config.yaml
model: "contrastive audio-text model"
dataset: "synthesized solo parts of chorales (CocoChorales)"
train_examples: 39062
noise_aug: 0.01
time_shift_ms: 50
n_mels: 64
hop_length: 320
input: "log_mel"
spec_augment: false
win_length: 400
tokenizer: "word"
vocab_size: 56
loss: "sigmoid"
embed_dim: 256
encoder_arch: "gmlp"
encoder_norm: "layernorm"
encoder_mlp_ratio: 4
encoder_patch_size: [16, 8]
encoder_layers: 8
encoder_width: 512
text_encoder_causal: true
text_encoder_width: 320
text_encoder_layers: 8
text_encoder_norm: "rmsnorm"
text_encoder_norm_position: "res_post"
text_encoder_activation: "gelu"
text_encoder_mlp_ratio: 4
text_encoder_head_dim: 64
text_encoder_fused_qkv: true
text_encoder_bias: "all"
text_encoder_qk_norm: true
text_encoder_parallel_block: false
text_encoder_inner_norm: false
text_encoder_drop_path: 0.05
text_encoder_positions: "learned"
residual_init: "scaled_by_depth"
optimizer: "adamw"
learning_rate: 0.0012
beta1: 0.95
beta2: 0.999
eps: 1e-10
max_grad_norm: 1.0
max_steps: 4600
batch_size: 128
epochs: 15.1
lr_schedule: "linear"
final_lr_fraction: 0.01
warmup_steps: 230
weight_decay: 0.5
Rows from block 3 of the text encoder of a small contrastive audio-text model, named by matrix and row number. Rows with one number belong to one neuron. Each number is 50 + 12 x the weight over its row's rms, rounded and kept within 0 to 99. All counts start at 0.
After each neuron's rows are labels from the 100 texts, of 14976, where the neuron reaches its highest value: "fires on" is the input token at the peak. Only what is clearly more common there than usual is listed. The data: synthesized solo parts of chorales (CocoChorales). In brackets: how many of the 100, against the usual share in percent.
# fc1: MLP up (text_encoder.blocks.3.mlp.fc1.weight, 1280x320), inputs 107-213
# fc2: MLP down (text_encoder.blocks.3.mlp.fc2.weight, 320x1280, transposed), outputs 107-213

fc1.701:56 60 66 59 69 59 46 31 60 37 47 53 50 54 50 49 44 51 46 71 54 33 63 35 44 45 53 77 65 58 55 48 39 41 60 70 41 56 57 54 63 56 42 55 39 56 57 48 38 63 43 61 52 38 69 35 54 55 43 52 71 54 38 52 36 58 64 45 32 40 44 48 69 77 44 46 39 53 57 44 55 47 52 64 69 61 48 45 46 49 23 42 49 54 63 71 57 73 36 38 49 55 84 43 29 50 30
fc2.701:40 67 42 26 47 48 49 69 35 67 37 33 11 53 54 54 50 57 60 39 56 41 50 44 65 20 51 31 49 48 48 67 60 48 49 42 42 68 45 58 57 44 50 41 59 52 43 30 66 38 69 65 33 52 42 54 60 53 64 32 54 56 48 68 50 55 33 60 26 50 67 49 32 44 38 40 46 32 34 50 66 68 44 56 40 55 63 46 57 34 68 41 53 61 57 58 44 49 57 64 50 46 40 38 60 62 48
fires on: "b3" (97 vs 1.1)

fc1.240:45 55 53 44 67 65 40 29 40 32 53 42 48 52 47 43 57 51 42 72 52 36 53 38 61 34 63 65 99 41 54 48 49 62 60 56 42 50 55 65 51 43 61 40 30 42 48 56 42 55 55 55 45 40 71 56 52 58 45 47 62 71 32 32 28 53 44 59 66 50 49 58 51 62 51 38 53 43 57 56 24 59 41 69 56 49 43 54 48 50 34 42 47 51 52 51 47 51 41 56 62 51 41 33 37 40 27
fc2.240:53 60 41 48 39 40 36 54 41 69 29 44 35 54 56 43 39 39 59 43 40 56 50 47 79 25 64 39 65 42 61 67 37 34 48 52 41 48 29 55 44 46 49 36 32 63 42 43 49 40 71 84 47 44 45 48 36 56 64 40 49 74 42 59 51 55 45 55 42 61 40 51 47 53 26 36 52 49 35 57 44 54 38 48 65 62 84 64 38 24 58 65 51 75 54 52 45 43 54 55 46 52 37 46 52 60 63
fires on: "b3" (63 vs 1.1); "<end>" (22 vs 10.7); "b4" (15 vs 1.2)

fc1.258:50 65 50 38 63 83 51 51 50 44 56 36 34 49 52 40 57 41 32 30 47 41 39 48 31 70 31 58 42 53 41 57 63 66 42 44 61 57 67 62 47 54 32 80 47 30 34 44 49 54 48 60 56 56 69 47 54 60 37 47 39 28 45 46 65 22 53 47 70 58 51 36 44 64 45 42 56 52 48 29 51 59 41 44 51 60 37 49 56 45 27 59 67 35 54 53 67 55 62 44 47 73 48 59 56 61 55
fc2.258:48 89 44 57 63 55 31 49 33 84 48 59 30 26 36 63 51 68 68 41 49 53 46 44 39 58 28 50 54 51 49 57 52 39 40 56 40 65 57 62 56 50 26 50 55 57 25 50 54 29 73 53 47 45 28 47 58 72 56 28 51 60 53 66 46 36 58 53 61 65 35 39 46 76 51 42 45 33 42 49 62 52 40 47 63 62 55 53 51 40 40 62 52 63 57 52 50 51 57 49 52 78 48 65 54 58 58
fires on: "e5" (62 vs 1); "<end>" (30 vs 10.7)

fc1.681:45 44 57 54 65 45 52 45 48 55 45 42 52 64 43 40 23 54 48 73 28 54 52 47 61 52 53 83 54 61 47 42 50 66 54 51 35 43 33 67 65 68 63 68 30 59 64 54 21 55 54 57 45 54 59 41 49 44 26 40 69 67 32 50 52 61 56 26 35 41 53 60 56 60 29 39 57 62 52 48 45 43 60 47 58 63 30 60 48 56 43 42 52 57 54 78 47 50 25 46 43 38 65 51 47 48 40
fc2.681:51 75 39 47 39 44 49 49 56 82 35 43 24 52 49 56 38 35 38 37 55 43 38 48 83 31 38 41 49 42 58 62 59 36 46 35 40 56 46 52 34 53 51 40 59 65 38 42 53 29 75 58 37 62 33 44 64 41 62 44 47 72 57 82 46 61 48 59 22 47 45 47 40 59 40 37 48 36 50 47 47 61 40 56 41 50 72 37 53 38 65 46 43 65 42 60 26 67 45 54 62 38 36 48 66 59 50
fires on: "b3" (96 vs 1.1)

fc1.146:66 67 56 45 60 64 61 58 49 32 47 54 53 50 40 55 70 57 66 56 43 60 52 53 56 53 50 47 53 63 59 42 38 45 50 52 43 68 59 70 43 52 40 71 44 52 52 50 32 60 43 59 49 62 53 43 62 63 48 50 68 46 38 51 50 34 53 55 69 44 30 39 57 56 51 42 61 44 31 35 53 48 36 26 49 74 57 68 73 61 33 53 45 53 58 42 53 49 56 33 40 65 50 41 62 46 38
fc2.146:49 71 46 42 53 47 34 55 41 62 32 46 32 43 50 55 72 67 58 46 54 40 53 48 67 42 39 38 55 50 45 67 57 45 42 31 43 76 46 54 48 50 29 47 69 52 45 45 48 44 83 66 43 63 35 60 61 71 70 43 45 41 44 81 47 53 43 48 50 50 49 35 40 60 45 43 57 44 37 30 65 53 29 36 53 61 69 54 50 31 49 53 56 53 45 36 48 37 59 57 51 73 51 50 58 73 50
fires on: "e5" (68 vs 1); "<end>" (30 vs 10.7)

fc1.356:31 48 61 45 51 42 32 24 41 26 56 49 53 53 59 40 64 46 59 65 62 21 36 60 41 45 57 61 51 29 51 52 30 51 29 38 74 58 63 47 46 62 51 67 49 54 40 51 38 64 24 51 48 48 77 50 47 62 55 67 55 37 33 54 50 36 55 47 51 62 52 45 60 63 67 56 57 46 47 31 44 50 35 26 41 53 33 57 57 49 48 57 64 57 49 45 54 35 57 42 56 56 49 44 48 35 51
fc2.356:38 71 60 52 56 52 32 46 43 60 31 60 41 47 38 43 53 54 80 51 49 46 54 45 65 44 36 40 52 44 54 54 58 31 35 46 44 77 59 36 37 40 26 53 56 57 32 47 62 39 72 57 50 52 44 51 41 63 71 45 61 57 52 63 49 31 44 37 63 57 34 40 44 46 48 47 54 33 60 19 57 43 14 22 45 48 58 42 66 32 41 58 45 70 48 38 56 56 68 46 42 54 41 52 53 52 44
fires on: "e5" (37 vs 1); "<end>" (36 vs 10.7); "a3" (19 vs 1)

fc1.157:58 24 46 62 54 67 60 53 70 17 62 60 61 58 28 52 40 69 66 58 47 57 43 45 57 26 87 66 57 32 58 45 46 41 39 27 66 69 39 48 65 58 66 44 58 54 56 58 39 62 39 45 53 41 32 47 60 58 46 48 64 39 60 24 40 75 40 47 41 40 55 58 47 51 43 45 43 56 55 46 26 60 72 72 59 54 57 49 55 52 60 41 45 34 20 58 47 50 44 70 66 37 32 37 40 59 64
fc2.157:57 53 56 64 45 54 49 68 49 80 46 58 38 35 44 54 47 47 70 68 52 58 74 52 76 51 61 20 38 56 45 37 34 25 48 33 46 42 38 56 53 37 30 55 65 66 43 35 49 52 59 46 52 62 29 46 68 53 50 32 64 62 40 59 53 64 53 50 44 44 56 53 45 42 31 37 50 51 52 45 67 53 32 41 48 62 84 43 47 38 57 47 54 39 53 64 49 55 62 60 47 56 62 47 50 50 42
fires on: "#" (100 vs 13.2)

fc1.33:69 76 41 53 46 38 37 57 42 66 32 47 35 50 46 44 38 54 62 38 51 57 65 47 72 24 46 30 50 58 45 52 56 44 53 49 52 55 54 51 42 43 38 37 63 59 35 28 60 34 78 71 49 52 45 35 36 53 65 22 31 74 51 62 38 41 48 54 50 56 64 32 62 57 46 63 53 29 52 42 67 45 36 43 51 51 71 46 70 45 69 66 44 80 41 55 35 56 49 47 21 67 36 41 48 62 55
fc2.33:42 39 63 67 38 51 43 90 61 55 51 58 50 40 45 53 30 59 43 52 59 56 48 46 58 52 50 62 46 50 48 46 33 60 50 47 46 39 40 71 55 69 49 49 55 62 49 51 43 66 41 57 59 51 48 62 60 46 38 38 54 51 30 60 29 60 48 46 49 43 63 52 35 66 47 34 47 57 47 49 42 53 41 49 68 53 72 43 42 50 40 58 46 54 50 56 44 25 61 82 63 65 55 61 55 54 60
fires on: "b3" (80 vs 1.1)

fc1.19:51 59 56 55 56 69 40 60 57 41 48 55 61 49 53 68 74 60 43 63 55 45 50 46 49 69 44 78 55 55 49 43 54 50 39 30 63 56 47 83 56 45 51 78 40 47 60 38 29 75 25 51 54 67 62 54 60 44 46 67 46 63 54 41 58 49 34 47 64 49 65 58 78 50 74 52 56 48 39 55 61 67 38 41 52 58 44 48 37 52 41 51 53 30 50 34 56 50 44 57 68 62 40 38 62 56 34
fc2.19:55 93 40 37 54 56 46 59 43 68 48 51 32 44 45 63 66 52 63 43 56 45 51 58 42 48 21 34 41 67 60 70 60 70 49 62 36 80 62 57 46 47 42 50 69 62 27 39 77 42 35 48 37 34 43 42 51 43 64 40 21 39 39 55 58 41 47 47 40 51 63 40 35 50 39 39 52 44 50 54 64 48 33 39 32 58 52 39 43 35 50 46 54 55 64 61 51 52 58 33 39 62 54 71 44 53 46
fires on: "e5" (69 vs 1); "e4" (15 vs 1.1)

fc1.492:51 28 47 53 27 57 58 74 36 51 67 40 40 66 62 53 43 40 35 48 49 64 55 32 60 38 69 56 57 36 36 44 27 41 46 56 38 47 40 56 33 41 53 18 49 40 50 45 27 81 61 40 35 45 64 46 51 52 51 65 45 42 53 66 56 58 54 49 60 42 64 56 36 51 49 59 17 65 41 64 22 53 61 64 63 56 62 42 33 35 55 41 64 52 48 62 52 43 34 63 67 28 47 75 46 36 43
fc2.492:62 53 44 49 49 35 63 73 50 70 30 52 20 66 32 54 40 63 48 47 66 57 54 32 80 34 56 47 55 49 45 71 47 39 43 44 45 79 50 49 54 53 43 44 59 60 49 35 45 40 87 54 03 65 43 44 49 61 73 38 57 53 34 69 48 51 36 59 33 44 50 60 36 61 39 30 30 30 52 46 55 65 52 39 66 50 70 50 59 29 54 32 47 68 39 52 38 50 50 53 48 47 52 44 52 72 55
fires on: "d4" (59 vs 1.5); "<end>" (41 vs 10.7)

fc1.376:45 52 72 44 63 64 47 34 48 32 66 60 51 46 56 61 52 44 46 75 45 57 43 43 56 44 41 78 77 49 31 50 38 37 37 62 45 55 71 56 56 43 36 57 55 54 56 62 52 58 26 43 42 54 79 58 43 46 40 61 35 47 41 28 68 51 57 41 58 30 40 44 61 66 64 48 42 53 68 58 54 49 39 61 37 66 44 39 61 45 04 26 50 37 68 46 59 46 47 79 42 59 47 55 49 30 54
fc2.376:56 72 51 70 55 45 49 56 61 77 32 61 48 40 32 69 45 35 56 52 48 64 58 50 43 68 43 52 35 48 51 54 57 43 61 40 39 47 55 41 43 51 50 53 75 51 29 38 58 35 62 26 43 51 50 41 41 45 77 56 45 62 44 44 32 35 56 47 51 75 50 38 37 38 42 50 35 28 71 30 42 56 37 44 53 41 51 55 67 46 42 44 39 77 34 30 50 49 46 51 62 58 45 60 45 41 48
fires on: "e5" (43 vs 1); "e4" (29 vs 1.1); "a2" (8 vs 0)

fc1.411:44 74 42 41 58 46 31 48 45 43 36 73 52 35 29 53 69 55 53 50 58 46 51 50 49 33 36 36 50 46 49 62 63 50 48 38 46 53 46 70 49 40 37 39 38 53 39 42 51 66 55 69 53 52 44 51 60 65 66 36 42 35 26 54 54 56 38 52 59 56 36 32 53 57 41 21 71 51 39 47 73 43 54 44 42 68 56 49 60 32 19 66 35 53 76 50 65 68 74 58 59 74 44 51 73 64 47
fc2.411:52 67 54 58 54 51 44 62 59 60 31 55 52 41 55 52 58 54 53 30 53 48 40 33 58 54 32 53 44 44 47 50 50 66 41 29 31 59 46 70 55 54 25 62 49 51 34 48 58 56 58 59 43 64 33 64 62 50 53 55 44 50 45 84 45 69 55 47 43 51 62 48 31 62 43 30 62 48 39 36 55 50 35 32 50 50 63 40 39 42 33 55 46 54 48 37 49 28 73 64 63 59 48 48 47 60 49
fires on: "<end>" (91 vs 10.7); "e5" (9 vs 1)

fc1.192:40 51 64 56 47 57 46 56 56 35 44 55 72 62 67 58 56 38 64 60 52 46 61 52 05 56 51 63 25 55 37 36 54 49 40 73 66 46 52 46 38 42 55 68 61 42 46 55 72 51 36 38 68 34 61 33 57 58 46 53 52 32 57 35 51 55 57 52 48 58 73 61 58 47 40 79 54 66 48 34 52 38 49 43 46 54 33 31 40 37 46 44 60 38 53 79 55 67 58 57 55 46 69 38 31 76 43
fc2.192:51 71 59 47 36 34 51 75 52 71 27 49 34 59 58 62 50 45 69 50 60 36 59 47 43 55 40 37 34 48 48 49 56 44 55 62 68 68 56 25 56 52 48 59 69 53 29 51 78 50 47 53 62 26 40 33 65 50 48 45 30 43 55 49 48 55 42 54 48 52 54 38 46 65 37 64 58 61 48 28 66 48 51 70 36 48 69 46 44 13 38 62 63 59 51 56 55 49 63 59 46 57 58 56 39 67 47
fires on: "d4" (44 vs 1.5); "<end>" (31 vs 10.7); "c5" (8 vs 1.2)

fc1.196:61 28 59 54 62 54 43 35 51 39 51 47 55 38 59 51 43 43 52 52 47 34 47 61 34 41 66 71 37 52 40 40 51 56 83 58 51 49 45 40 44 37 55 57 54 53 65 47 49 58 43 39 52 38 47 57 35 45 38 45 46 48 41 20 42 54 42 76 64 35 83 56 65 54 43 40 37 47 40 65 42 59 66 64 58 44 38 38 41 58 44 41 59 65 49 53 74 54 55 50 52 21 69 70 31 47 51
fc2.196:48 61 59 47 51 54 54 75 49 59 47 37 43 53 46 44 49 43 55 48 66 34 51 21 61 42 65 47 65 73 53 50 46 38 67 53 50 53 51 76 39 44 47 56 58 65 25 39 66 44 52 59 40 58 32 53 44 58 60 21 62 65 70 36 28 55 40 40 54 52 73 34 43 43 68 37 33 60 42 43 45 46 60 54 54 50 69 44 53 40 49 43 49 55 64 58 54 48 63 75 71 74 56 31 55 69 48
fires on: "b3" (50 vs 1.1); "<end>" (41 vs 10.7); "b4" (7 vs 1.2)

fc1.757:40 32 77 49 31 51 48 56 62 71 72 40 60 59 60 46 19 39 31 71 44 42 60 51 35 72 64 63 53 47 43 55 40 43 47 65 66 41 52 46 43 59 53 56 60 60 38 44 54 52 46 43 62 40 64 36 60 35 27 61 33 35 68 34 51 56 52 60 29 59 57 57 43 55 44 68 53 52 55 41 35 47 54 67 50 43 53 43 65 54 72 40 50 31 44 50 66 70 35 61 50 32 52 63 54 62 60
fc2.757:53 65 55 64 30 19 42 74 55 75 54 59 31 64 48 54 40 63 65 61 51 46 53 43 48 54 48 58 46 46 37 53 56 33 45 60 59 56 50 36 59 55 55 47 71 45 23 28 68 47 37 51 52 56 43 46 61 55 50 51 34 48 44 56 53 47 49 66 45 49 57 50 43 63 34 65 44 56 43 45 61 35 35 60 32 56 76 52 44 37 61 47 58 47 61 63 48 47 54 56 57 40 68 50 49 62 49
fires on: "d4" (35 vs 1.5); "<end>" (33 vs 10.7); "c" (17 vs 2.8); "c4" (10 vs 1.3)

fc1.530:25 20 57 61 57 43 40 59 53 31 59 45 76 69 47 33 58 55 57 68 34 38 56 62 44 59 58 50 42 46 64 21 45 44 43 36 70 48 45 50 56 62 40 57 48 32 60 50 61 55 58 50 58 64 49 63 71 40 49 54 65 49 45 50 57 51 63 28 45 62 63 86 48 34 52 48 56 67 35 29 47 43 44 44 42 39 29 51 67 56 45 44 49 44 59 63 47 49 49 54 50 39 55 20 36 47 55
fc2.530:38 55 51 42 52 47 55 51 48 71 58 30 50 50 52 39 59 50 58 40 37 44 50 61 66 47 65 22 38 67 71 36 51 25 26 34 46 70 53 51 52 63 49 52 56 47 39 41 65 46 83 67 44 78 30 50 65 42 71 38 70 55 49 71 56 52 45 49 42 67 41 57 45 36 56 46 57 50 41 37 56 47 40 46 30 42 49 49 66 41 78 54 49 38 46 52 35 54 43 41 60 47 50 38 53 40 61
fires on: "a3" (41 vs 1); "a4" (22 vs 1); "d4" (10 vs 1.5)

fc1.366:75 42 41 56 51 52 25 65 34 30 41 56 52 45 54 63 42 56 71 69 41 40 54 59 30 60 82 39 37 59 34 54 40 45 64 68 70 41 48 32 60 53 35 47 54 58 78 51 36 72 47 54 44 38 49 54 48 58 46 55 59 39 48 46 48 55 56 31 47 22 73 39 47 56 45 45 37 66 48 51 45 53 72 49 64 50 46 50 47 40 59 36 36 62 51 53 47 36 49 53 37 46 67 64 37 62 35
fc2.366:48 52 53 63 31 41 37 71 63 60 28 45 37 47 46 47 49 47 62 53 49 46 60 56 51 39 48 12 48 66 47 31 42 42 48 63 59 55 37 57 54 57 32 45 65 60 50 24 49 48 64 56 51 56 24 54 69 48 63 40 52 58 68 64 48 54 42 58 53 54 61 49 51 44 55 49 41 61 47 40 70 41 52 55 54 59 89 57 51 17 68 53 66 55 58 67 49 39 60 54 58 46 64 33 54 56 55
fires on: "#" (93 vs 13.2)

fc1.390:77 41 42 55 55 50 37 62 57 16 59 53 52 46 54 68 53 50 56 48 61 35 48 56 34 36 72 51 65 55 34 40 44 47 70 65 66 66 46 57 61 52 40 47 56 66 88 55 45 68 50 51 57 32 53 53 43 46 51 53 55 42 60 28 36 53 56 52 73 41 62 30 57 60 53 57 53 62 48 45 42 32 65 66 50 49 31 51 30 46 31 40 31 65 60 41 46 46 64 42 38 46 64 43 54 60 51
fc2.390:50 62 54 88 28 54 46 75 73 66 46 48 31 30 53 44 43 38 62 52 42 59 74 45 48 57 55 26 49 58 69 36 47 36 39 61 58 63 43 61 37 59 34 56 62 66 47 38 54 45 60 55 51 51 17 49 61 54 57 33 58 60 67 59 50 42 34 47 55 67 46 47 51 46 53 46 45 55 42 33 64 55 39 39 61 50 69 51 55 27 51 61 55 66 53 48 58 47 51 51 63 55 60 61 61 50 59
fires on: "#" (72 vs 13.2); "5" (28 vs 3.7)

fc1.715:61 54 70 61 50 29 40 30 59 40 45 34 53 32 57 59 28 43 47 55 27 62 46 66 60 42 62 70 47 38 65 41 39 57 50 58 48 37 48 40 47 52 53 42 45 65 47 58 60 42 46 36 70 47 66 29 43 25 33 58 44 68 54 42 52 61 77 25 31 60 51 56 53 50 39 69 51 50 60 55 45 57 34 46 59 50 44 60 53 32 68 46 60 63 39 51 57 45 48 47 26 51 57 40 40 37 65
fc2.715:50 55 65 43 56 30 35 55 48 66 42 61 54 49 28 61 34 57 64 46 52 61 43 55 55 30 46 45 61 38 43 57 34 53 47 56 36 41 38 38 72 52 57 30 48 54 48 48 57 42 38 42 45 57 40 44 49 43 63 52 45 45 26 65 41 62 60 58 31 49 54 47 44 51 43 24 58 58 43 58 41 51 24 51 38 51 73 44 45 35 64 48 58 65 53 36 40 35 61 63 70 41 61 47 53 35 58
fires on: "b3" (41 vs 1.1); "<end>" (39 vs 10.7)

fc1.57:40 39 72 71 52 44 52 52 58 43 54 54 82 59 51 50 44 45 41 54 42 61 44 29 42 68 40 67 43 53 61 28 47 37 39 52 57 34 42 43 28 46 52 74 40 49 44 59 66 45 27 41 59 48 55 40 65 42 27 37 54 58 63 40 38 42 65 53 43 49 46 67 55 47 61 58 56 45 54 55 32 44 81 49 55 37 40 32 58 46 39 56 34 36 36 67 55 73 44 46 68 23 63 63 48 55 38
fc2.57:48 75 43 55 46 27 46 57 50 66 44 49 51 58 39 46 53 46 62 42 55 40 60 55 46 41 45 45 32 46 48 46 53 34 49 45 65 66 48 47 44 49 30 52 75 34 30 33 86 42 53 41 57 42 33 36 56 54 40 48 51 52 71 52 48 51 61 49 57 67 56 45 55 54 44 70 57 46 46 34 66 28 44 68 34 40 68 45 54 12 42 61 51 56 63 55 53 53 46 45 44 59 63 48 41 62 55
fires on: "d4" (44 vs 1.5); "f" (34 vs 2.5)

fc1.175:44 41 46 67 48 35 56 54 58 37 64 46 75 77 52 43 56 40 39 48 49 62 66 49 53 56 42 65 45 50 43 37 55 20 41 59 85 53 42 50 39 63 29 66 49 38 51 57 76 57 50 32 58 58 51 50 56 61 26 60 44 45 61 25 39 53 69 60 55 54 58 66 58 46 57 67 54 40 48 49 38 25 79 55 64 43 48 48 60 44 29 45 46 73 53 51 60 48 69 38 55 44 60 38 34 39 50
fc2.175:56 56 39 66 48 41 44 83 57 64 46 54 58 55 31 49 46 39 41 42 57 45 57 40 59 46 36 40 41 64 50 56 32 19 59 54 64 65 38 58 50 65 24 46 82 59 34 34 64 45 60 48 34 51 34 47 61 64 51 34 48 59 58 43 30 57 46 56 59 56 49 40 44 51 41 47 44 40 44 48 47 44 52 66 55 32 71 36 56 38 50 50 52 52 42 58 42 34 44 68 57 54 58 46 46 45 54
fires on: "d4" (77 vs 1.5); "d5" (8 vs 1)

fc1.501:46 52 52 47 71 58 40 41 49 43 42 41 44 64 52 54 59 63 35 70 52 37 62 47 49 39 47 80 81 53 50 48 47 52 46 76 59 65 75 51 63 53 46 55 47 50 56 61 38 53 50 51 44 36 73 28 50 54 48 45 50 53 30 51 21 50 65 50 45 45 37 32 47 53 57 29 48 49 51 60 57 27 60 53 52 45 34 42 49 61 10 40 43 70 61 65 64 52 47 57 54 51 74 50 38 72 23
fc2.501:59 74 50 57 51 49 43 67 39 81 35 45 24 61 30 51 51 56 47 42 60 48 55 56 74 21 53 53 70 48 49 68 52 47 49 50 40 88 43 59 66 61 36 35 59 59 39 46 52 40 78 60 35 49 45 48 53 70 48 44 51 62 46 54 41 51 44 59 28 43 49 43 39 58 28 30 47 27 41 49 52 54 48 52 50 59 58 47 51 20 35 42 48 91 46 59 39 42 58 55 58 64 54 51 44 56 47
fires on: "b4" (51 vs 1.2); "b3" (31 vs 1.1)

fc1.263:57 37 50 59 38 40 51 33 43 46 43 36 30 37 40 55 32 46 50 64 44 63 49 44 57 41 54 66 70 45 56 45 37 67 66 76 49 31 41 52 52 50 84 40 55 67 57 69 30 56 37 49 42 40 54 36 44 40 04 52 67 54 39 55 40 73 55 31 39 29 45 47 50 71 37 45 54 47 44 58 45 43 65 53 70 58 45 34 60 55 55 43 49 51 41 63 47 54 24 58 46 29 68 77 55 62 41
fc2.263:44 49 48 49 52 33 48 48 54 62 40 33 39 47 33 53 50 55 47 40 36 65 54 60 56 29 51 46 58 44 66 53 56 56 48 52 45 45 32 59 67 49 52 39 41 69 47 31 54 32 65 54 22 58 40 63 51 42 64 37 66 70 54 59 40 47 47 51 17 57 69 58 39 46 46 28 39 48 40 60 50 59 55 68 54 31 68 51 55 42 76 43 37 59 48 54 18 51 61 53 63 34 40 44 44 50 51
fires on: "b3" (100 vs 1.1)

fc1.326:42 23 51 60 32 65 31 43 25 33 66 57 81 63 52 62 40 51 23 67 45 52 48 57 53 48 58 68 50 45 13 38 45 30 34 56 66 58 52 28 53 61 47 57 43 48 52 34 50 60 43 47 61 59 49 54 53 45 36 83 50 54 57 44 59 46 55 30 54 62 58 59 77 50 46 50 40 69 29 39 49 59 58 30 46 45 33 62 50 56 53 37 40 55 39 41 59 42 44 44 43 37 36 51 64 41 46
fc2.326:46 66 56 62 64 54 41 46 51 55 28 68 39 58 43 51 63 48 77 61 55 41 71 63 70 33 57 45 42 49 51 53 61 32 26 43 50 45 56 35 57 57 24 31 47 49 39 57 59 37 60 56 52 62 50 54 44 38 36 32 48 52 37 51 29 47 50 40 52 62 44 49 51 50 48 42 63 46 66 36 56 48 25 56 61 48 73 55 44 26 47 39 59 77 57 39 55 59 52 56 51 45 64 30 36 53 56
fires on: "a3" (54 vs 1); "<end>" (26 vs 10.7); "a5" (16 vs 0.2)

fc1.35:53 18 56 36 46 43 56 62 48 39 71 31 48 42 49 44 56 50 15 63 56 53 55 52 59 45 50 66 57 43 41 62 50 50 57 59 48 49 41 52 52 51 67 51 51 51 58 38 41 44 39 20 32 48 81 63 59 21 34 66 52 52 49 49 61 77 57 59 44 45 72 54 44 49 64 78 30 36 42 70 36 45 80 62 44 14 29 35 52 50 52 47 61 45 60 43 62 41 34 47 68 25 58 56 40 36 46
fc2.35:64 56 49 48 44 28 52 46 49 77 36 47 41 47 42 53 49 54 49 43 67 51 55 46 74 34 52 30 46 33 55 72 47 32 47 67 45 83 69 53 74 47 57 50 81 64 42 40 60 48 62 49 16 39 41 44 40 55 70 48 45 50 33 56 48 53 48 47 36 51 50 41 49 56 32 43 38 30 52 38 52 59 34 52 49 50 59 33 57 19 59 34 54 64 54 53 31 52 49 51 47 41 71 38 49 43 46
fires on: "<end>" (99 vs 10.7)

fc1.526:45 68 43 45 70 70 38 53 62 33 65 57 49 60 56 34 53 52 48 36 46 51 41 28 41 58 36 74 65 50 40 54 47 62 33 51 25 49 71 62 63 51 55 58 33 58 51 73 25 51 45 49 40 37 53 48 49 64 31 50 45 31 35 44 41 65 36 63 63 31 46 39 41 73 61 20 61 53 45 82 49 66 43 50 63 67 51 46 46 52 35 53 29 46 56 44 58 53 36 64 51 55 59 60 43 54 38
fc2.526:36 79 61 40 55 44 50 42 51 48 23 52 46 52 50 39 62 66 58 35 60 60 42 43 72 37 30 38 39 61 43 79 75 56 42 32 35 72 42 49 67 48 39 42 66 58 27 47 77 40 69 60 59 48 41 49 37 51 64 43 60 53 33 66 57 56 38 65 26 62 39 59 48 35 24 41 87 49 25 23 51 45 38 27 40 65 60 59 46 25 40 53 52 65 49 47 31 50 59 41 36 58 58 30 45 54 54
fires on: "e5" (53 vs 1); "<end>" (25 vs 10.7); "b4" (12 vs 1.2)

fc1.381:36 44 63 59 29 51 70 56 63 42 68 62 53 57 52 52 31 41 36 77 17 46 69 29 38 72 51 77 45 55 47 41 51 49 29 44 36 44 44 58 30 58 56 78 46 50 44 61 49 48 46 49 57 61 64 51 45 53 38 43 35 41 57 37 54 38 46 50 60 47 36 75 71 60 73 64 43 59 61 27 42 42 42 35 41 56 44 40 69 60 40 46 53 18 30 52 75 62 47 53 46 49 60 54 50 34 56
fc2.381:57 74 55 61 36 50 46 68 71 83 45 64 27 56 52 51 28 44 65 47 45 52 72 43 46 62 43 45 38 62 43 47 45 34 40 53 54 50 43 40 26 48 46 67 68 60 21 49 53 30 52 67 49 71 48 31 48 51 49 28 52 52 60 58 59 43 43 47 56 64 28 43 63 44 39 72 42 37 48 43 58 41 33 39 37 64 73 47 56 49 71 42 66 54 47 70 74 57 50 54 41 57 62 56 58 46 50
fires on: "#" (48 vs 13.2); "3" (23 vs 3.1); "a3" (7 vs 1)

fc1.365:69 43 33 56 50 41 50 58 53 33 40 49 53 58 66 36 51 64 40 48 50 75 57 50 52 45 60 64 62 42 45 52 59 39 62 53 49 39 59 47 46 45 64 37 54 48 68 45 23 62 39 46 31 62 57 55 44 44 19 63 39 33 52 63 55 73 63 39 54 34 65 42 41 52 39 48 20 49 38 46 25 57 70 51 61 43 41 61 42 44 54 59 55 40 65 51 60 22 45 57 52 38 62 55 57 48 43
fc2.365:52 55 41 64 38 44 53 72 74 59 21 62 43 47 38 33 48 34 62 48 51 46 68 44 59 46 52 30 52 58 58 44 31 37 40 55 41 48 39 43 60 66 51 34 71 72 42 40 42 58 67 55 32 58 30 61 58 41 52 34 61 51 57 67 49 58 40 48 42 48 66 55 58 45 52 47 30 30 48 46 48 38 32 50 56 52 81 43 54 22 74 41 51 60 59 49 46 61 63 67 50 51 66 41 58 53 56
fires on: "<end>" (100 vs 10.7)

fc1.24:71 41 62 52 45 57 62 49 62 41 58 61 98 42 52 36 50 26 32 41 48 55 58 55 59 75 54 47 36 44 70 13 40 41 41 30 50 34 49 51 33 44 39 49 55 50 49 68 59 49 46 45 56 60 38 43 56 27 48 61 51 59 81 38 67 79 70 40 68 57 58 60 69 48 58 77 56 53 60 54 43 53 40 47 59 51 68 55 51 55 68 48 39 37 42 48 51 58 55 53 49 28 50 45 38 42 63
fc2.24:52 67 44 68 45 52 50 72 58 55 40 56 50 38 51 49 43 52 35 27 49 59 60 51 64 57 60 26 27 58 49 33 56 32 49 35 48 48 41 56 53 60 38 42 58 64 44 36 70 46 61 42 37 66 09 65 54 48 53 40 51 49 63 63 43 56 41 51 46 51 52 44 46 46 44 54 40 35 51 48 50 57 36 47 55 38 64 52 65 53 68 41 58 50 35 46 40 44 51 51 41 51 56 48 65 48 59
fires on: "<end>" (51 vs 10.7); "#" (44 vs 13.2)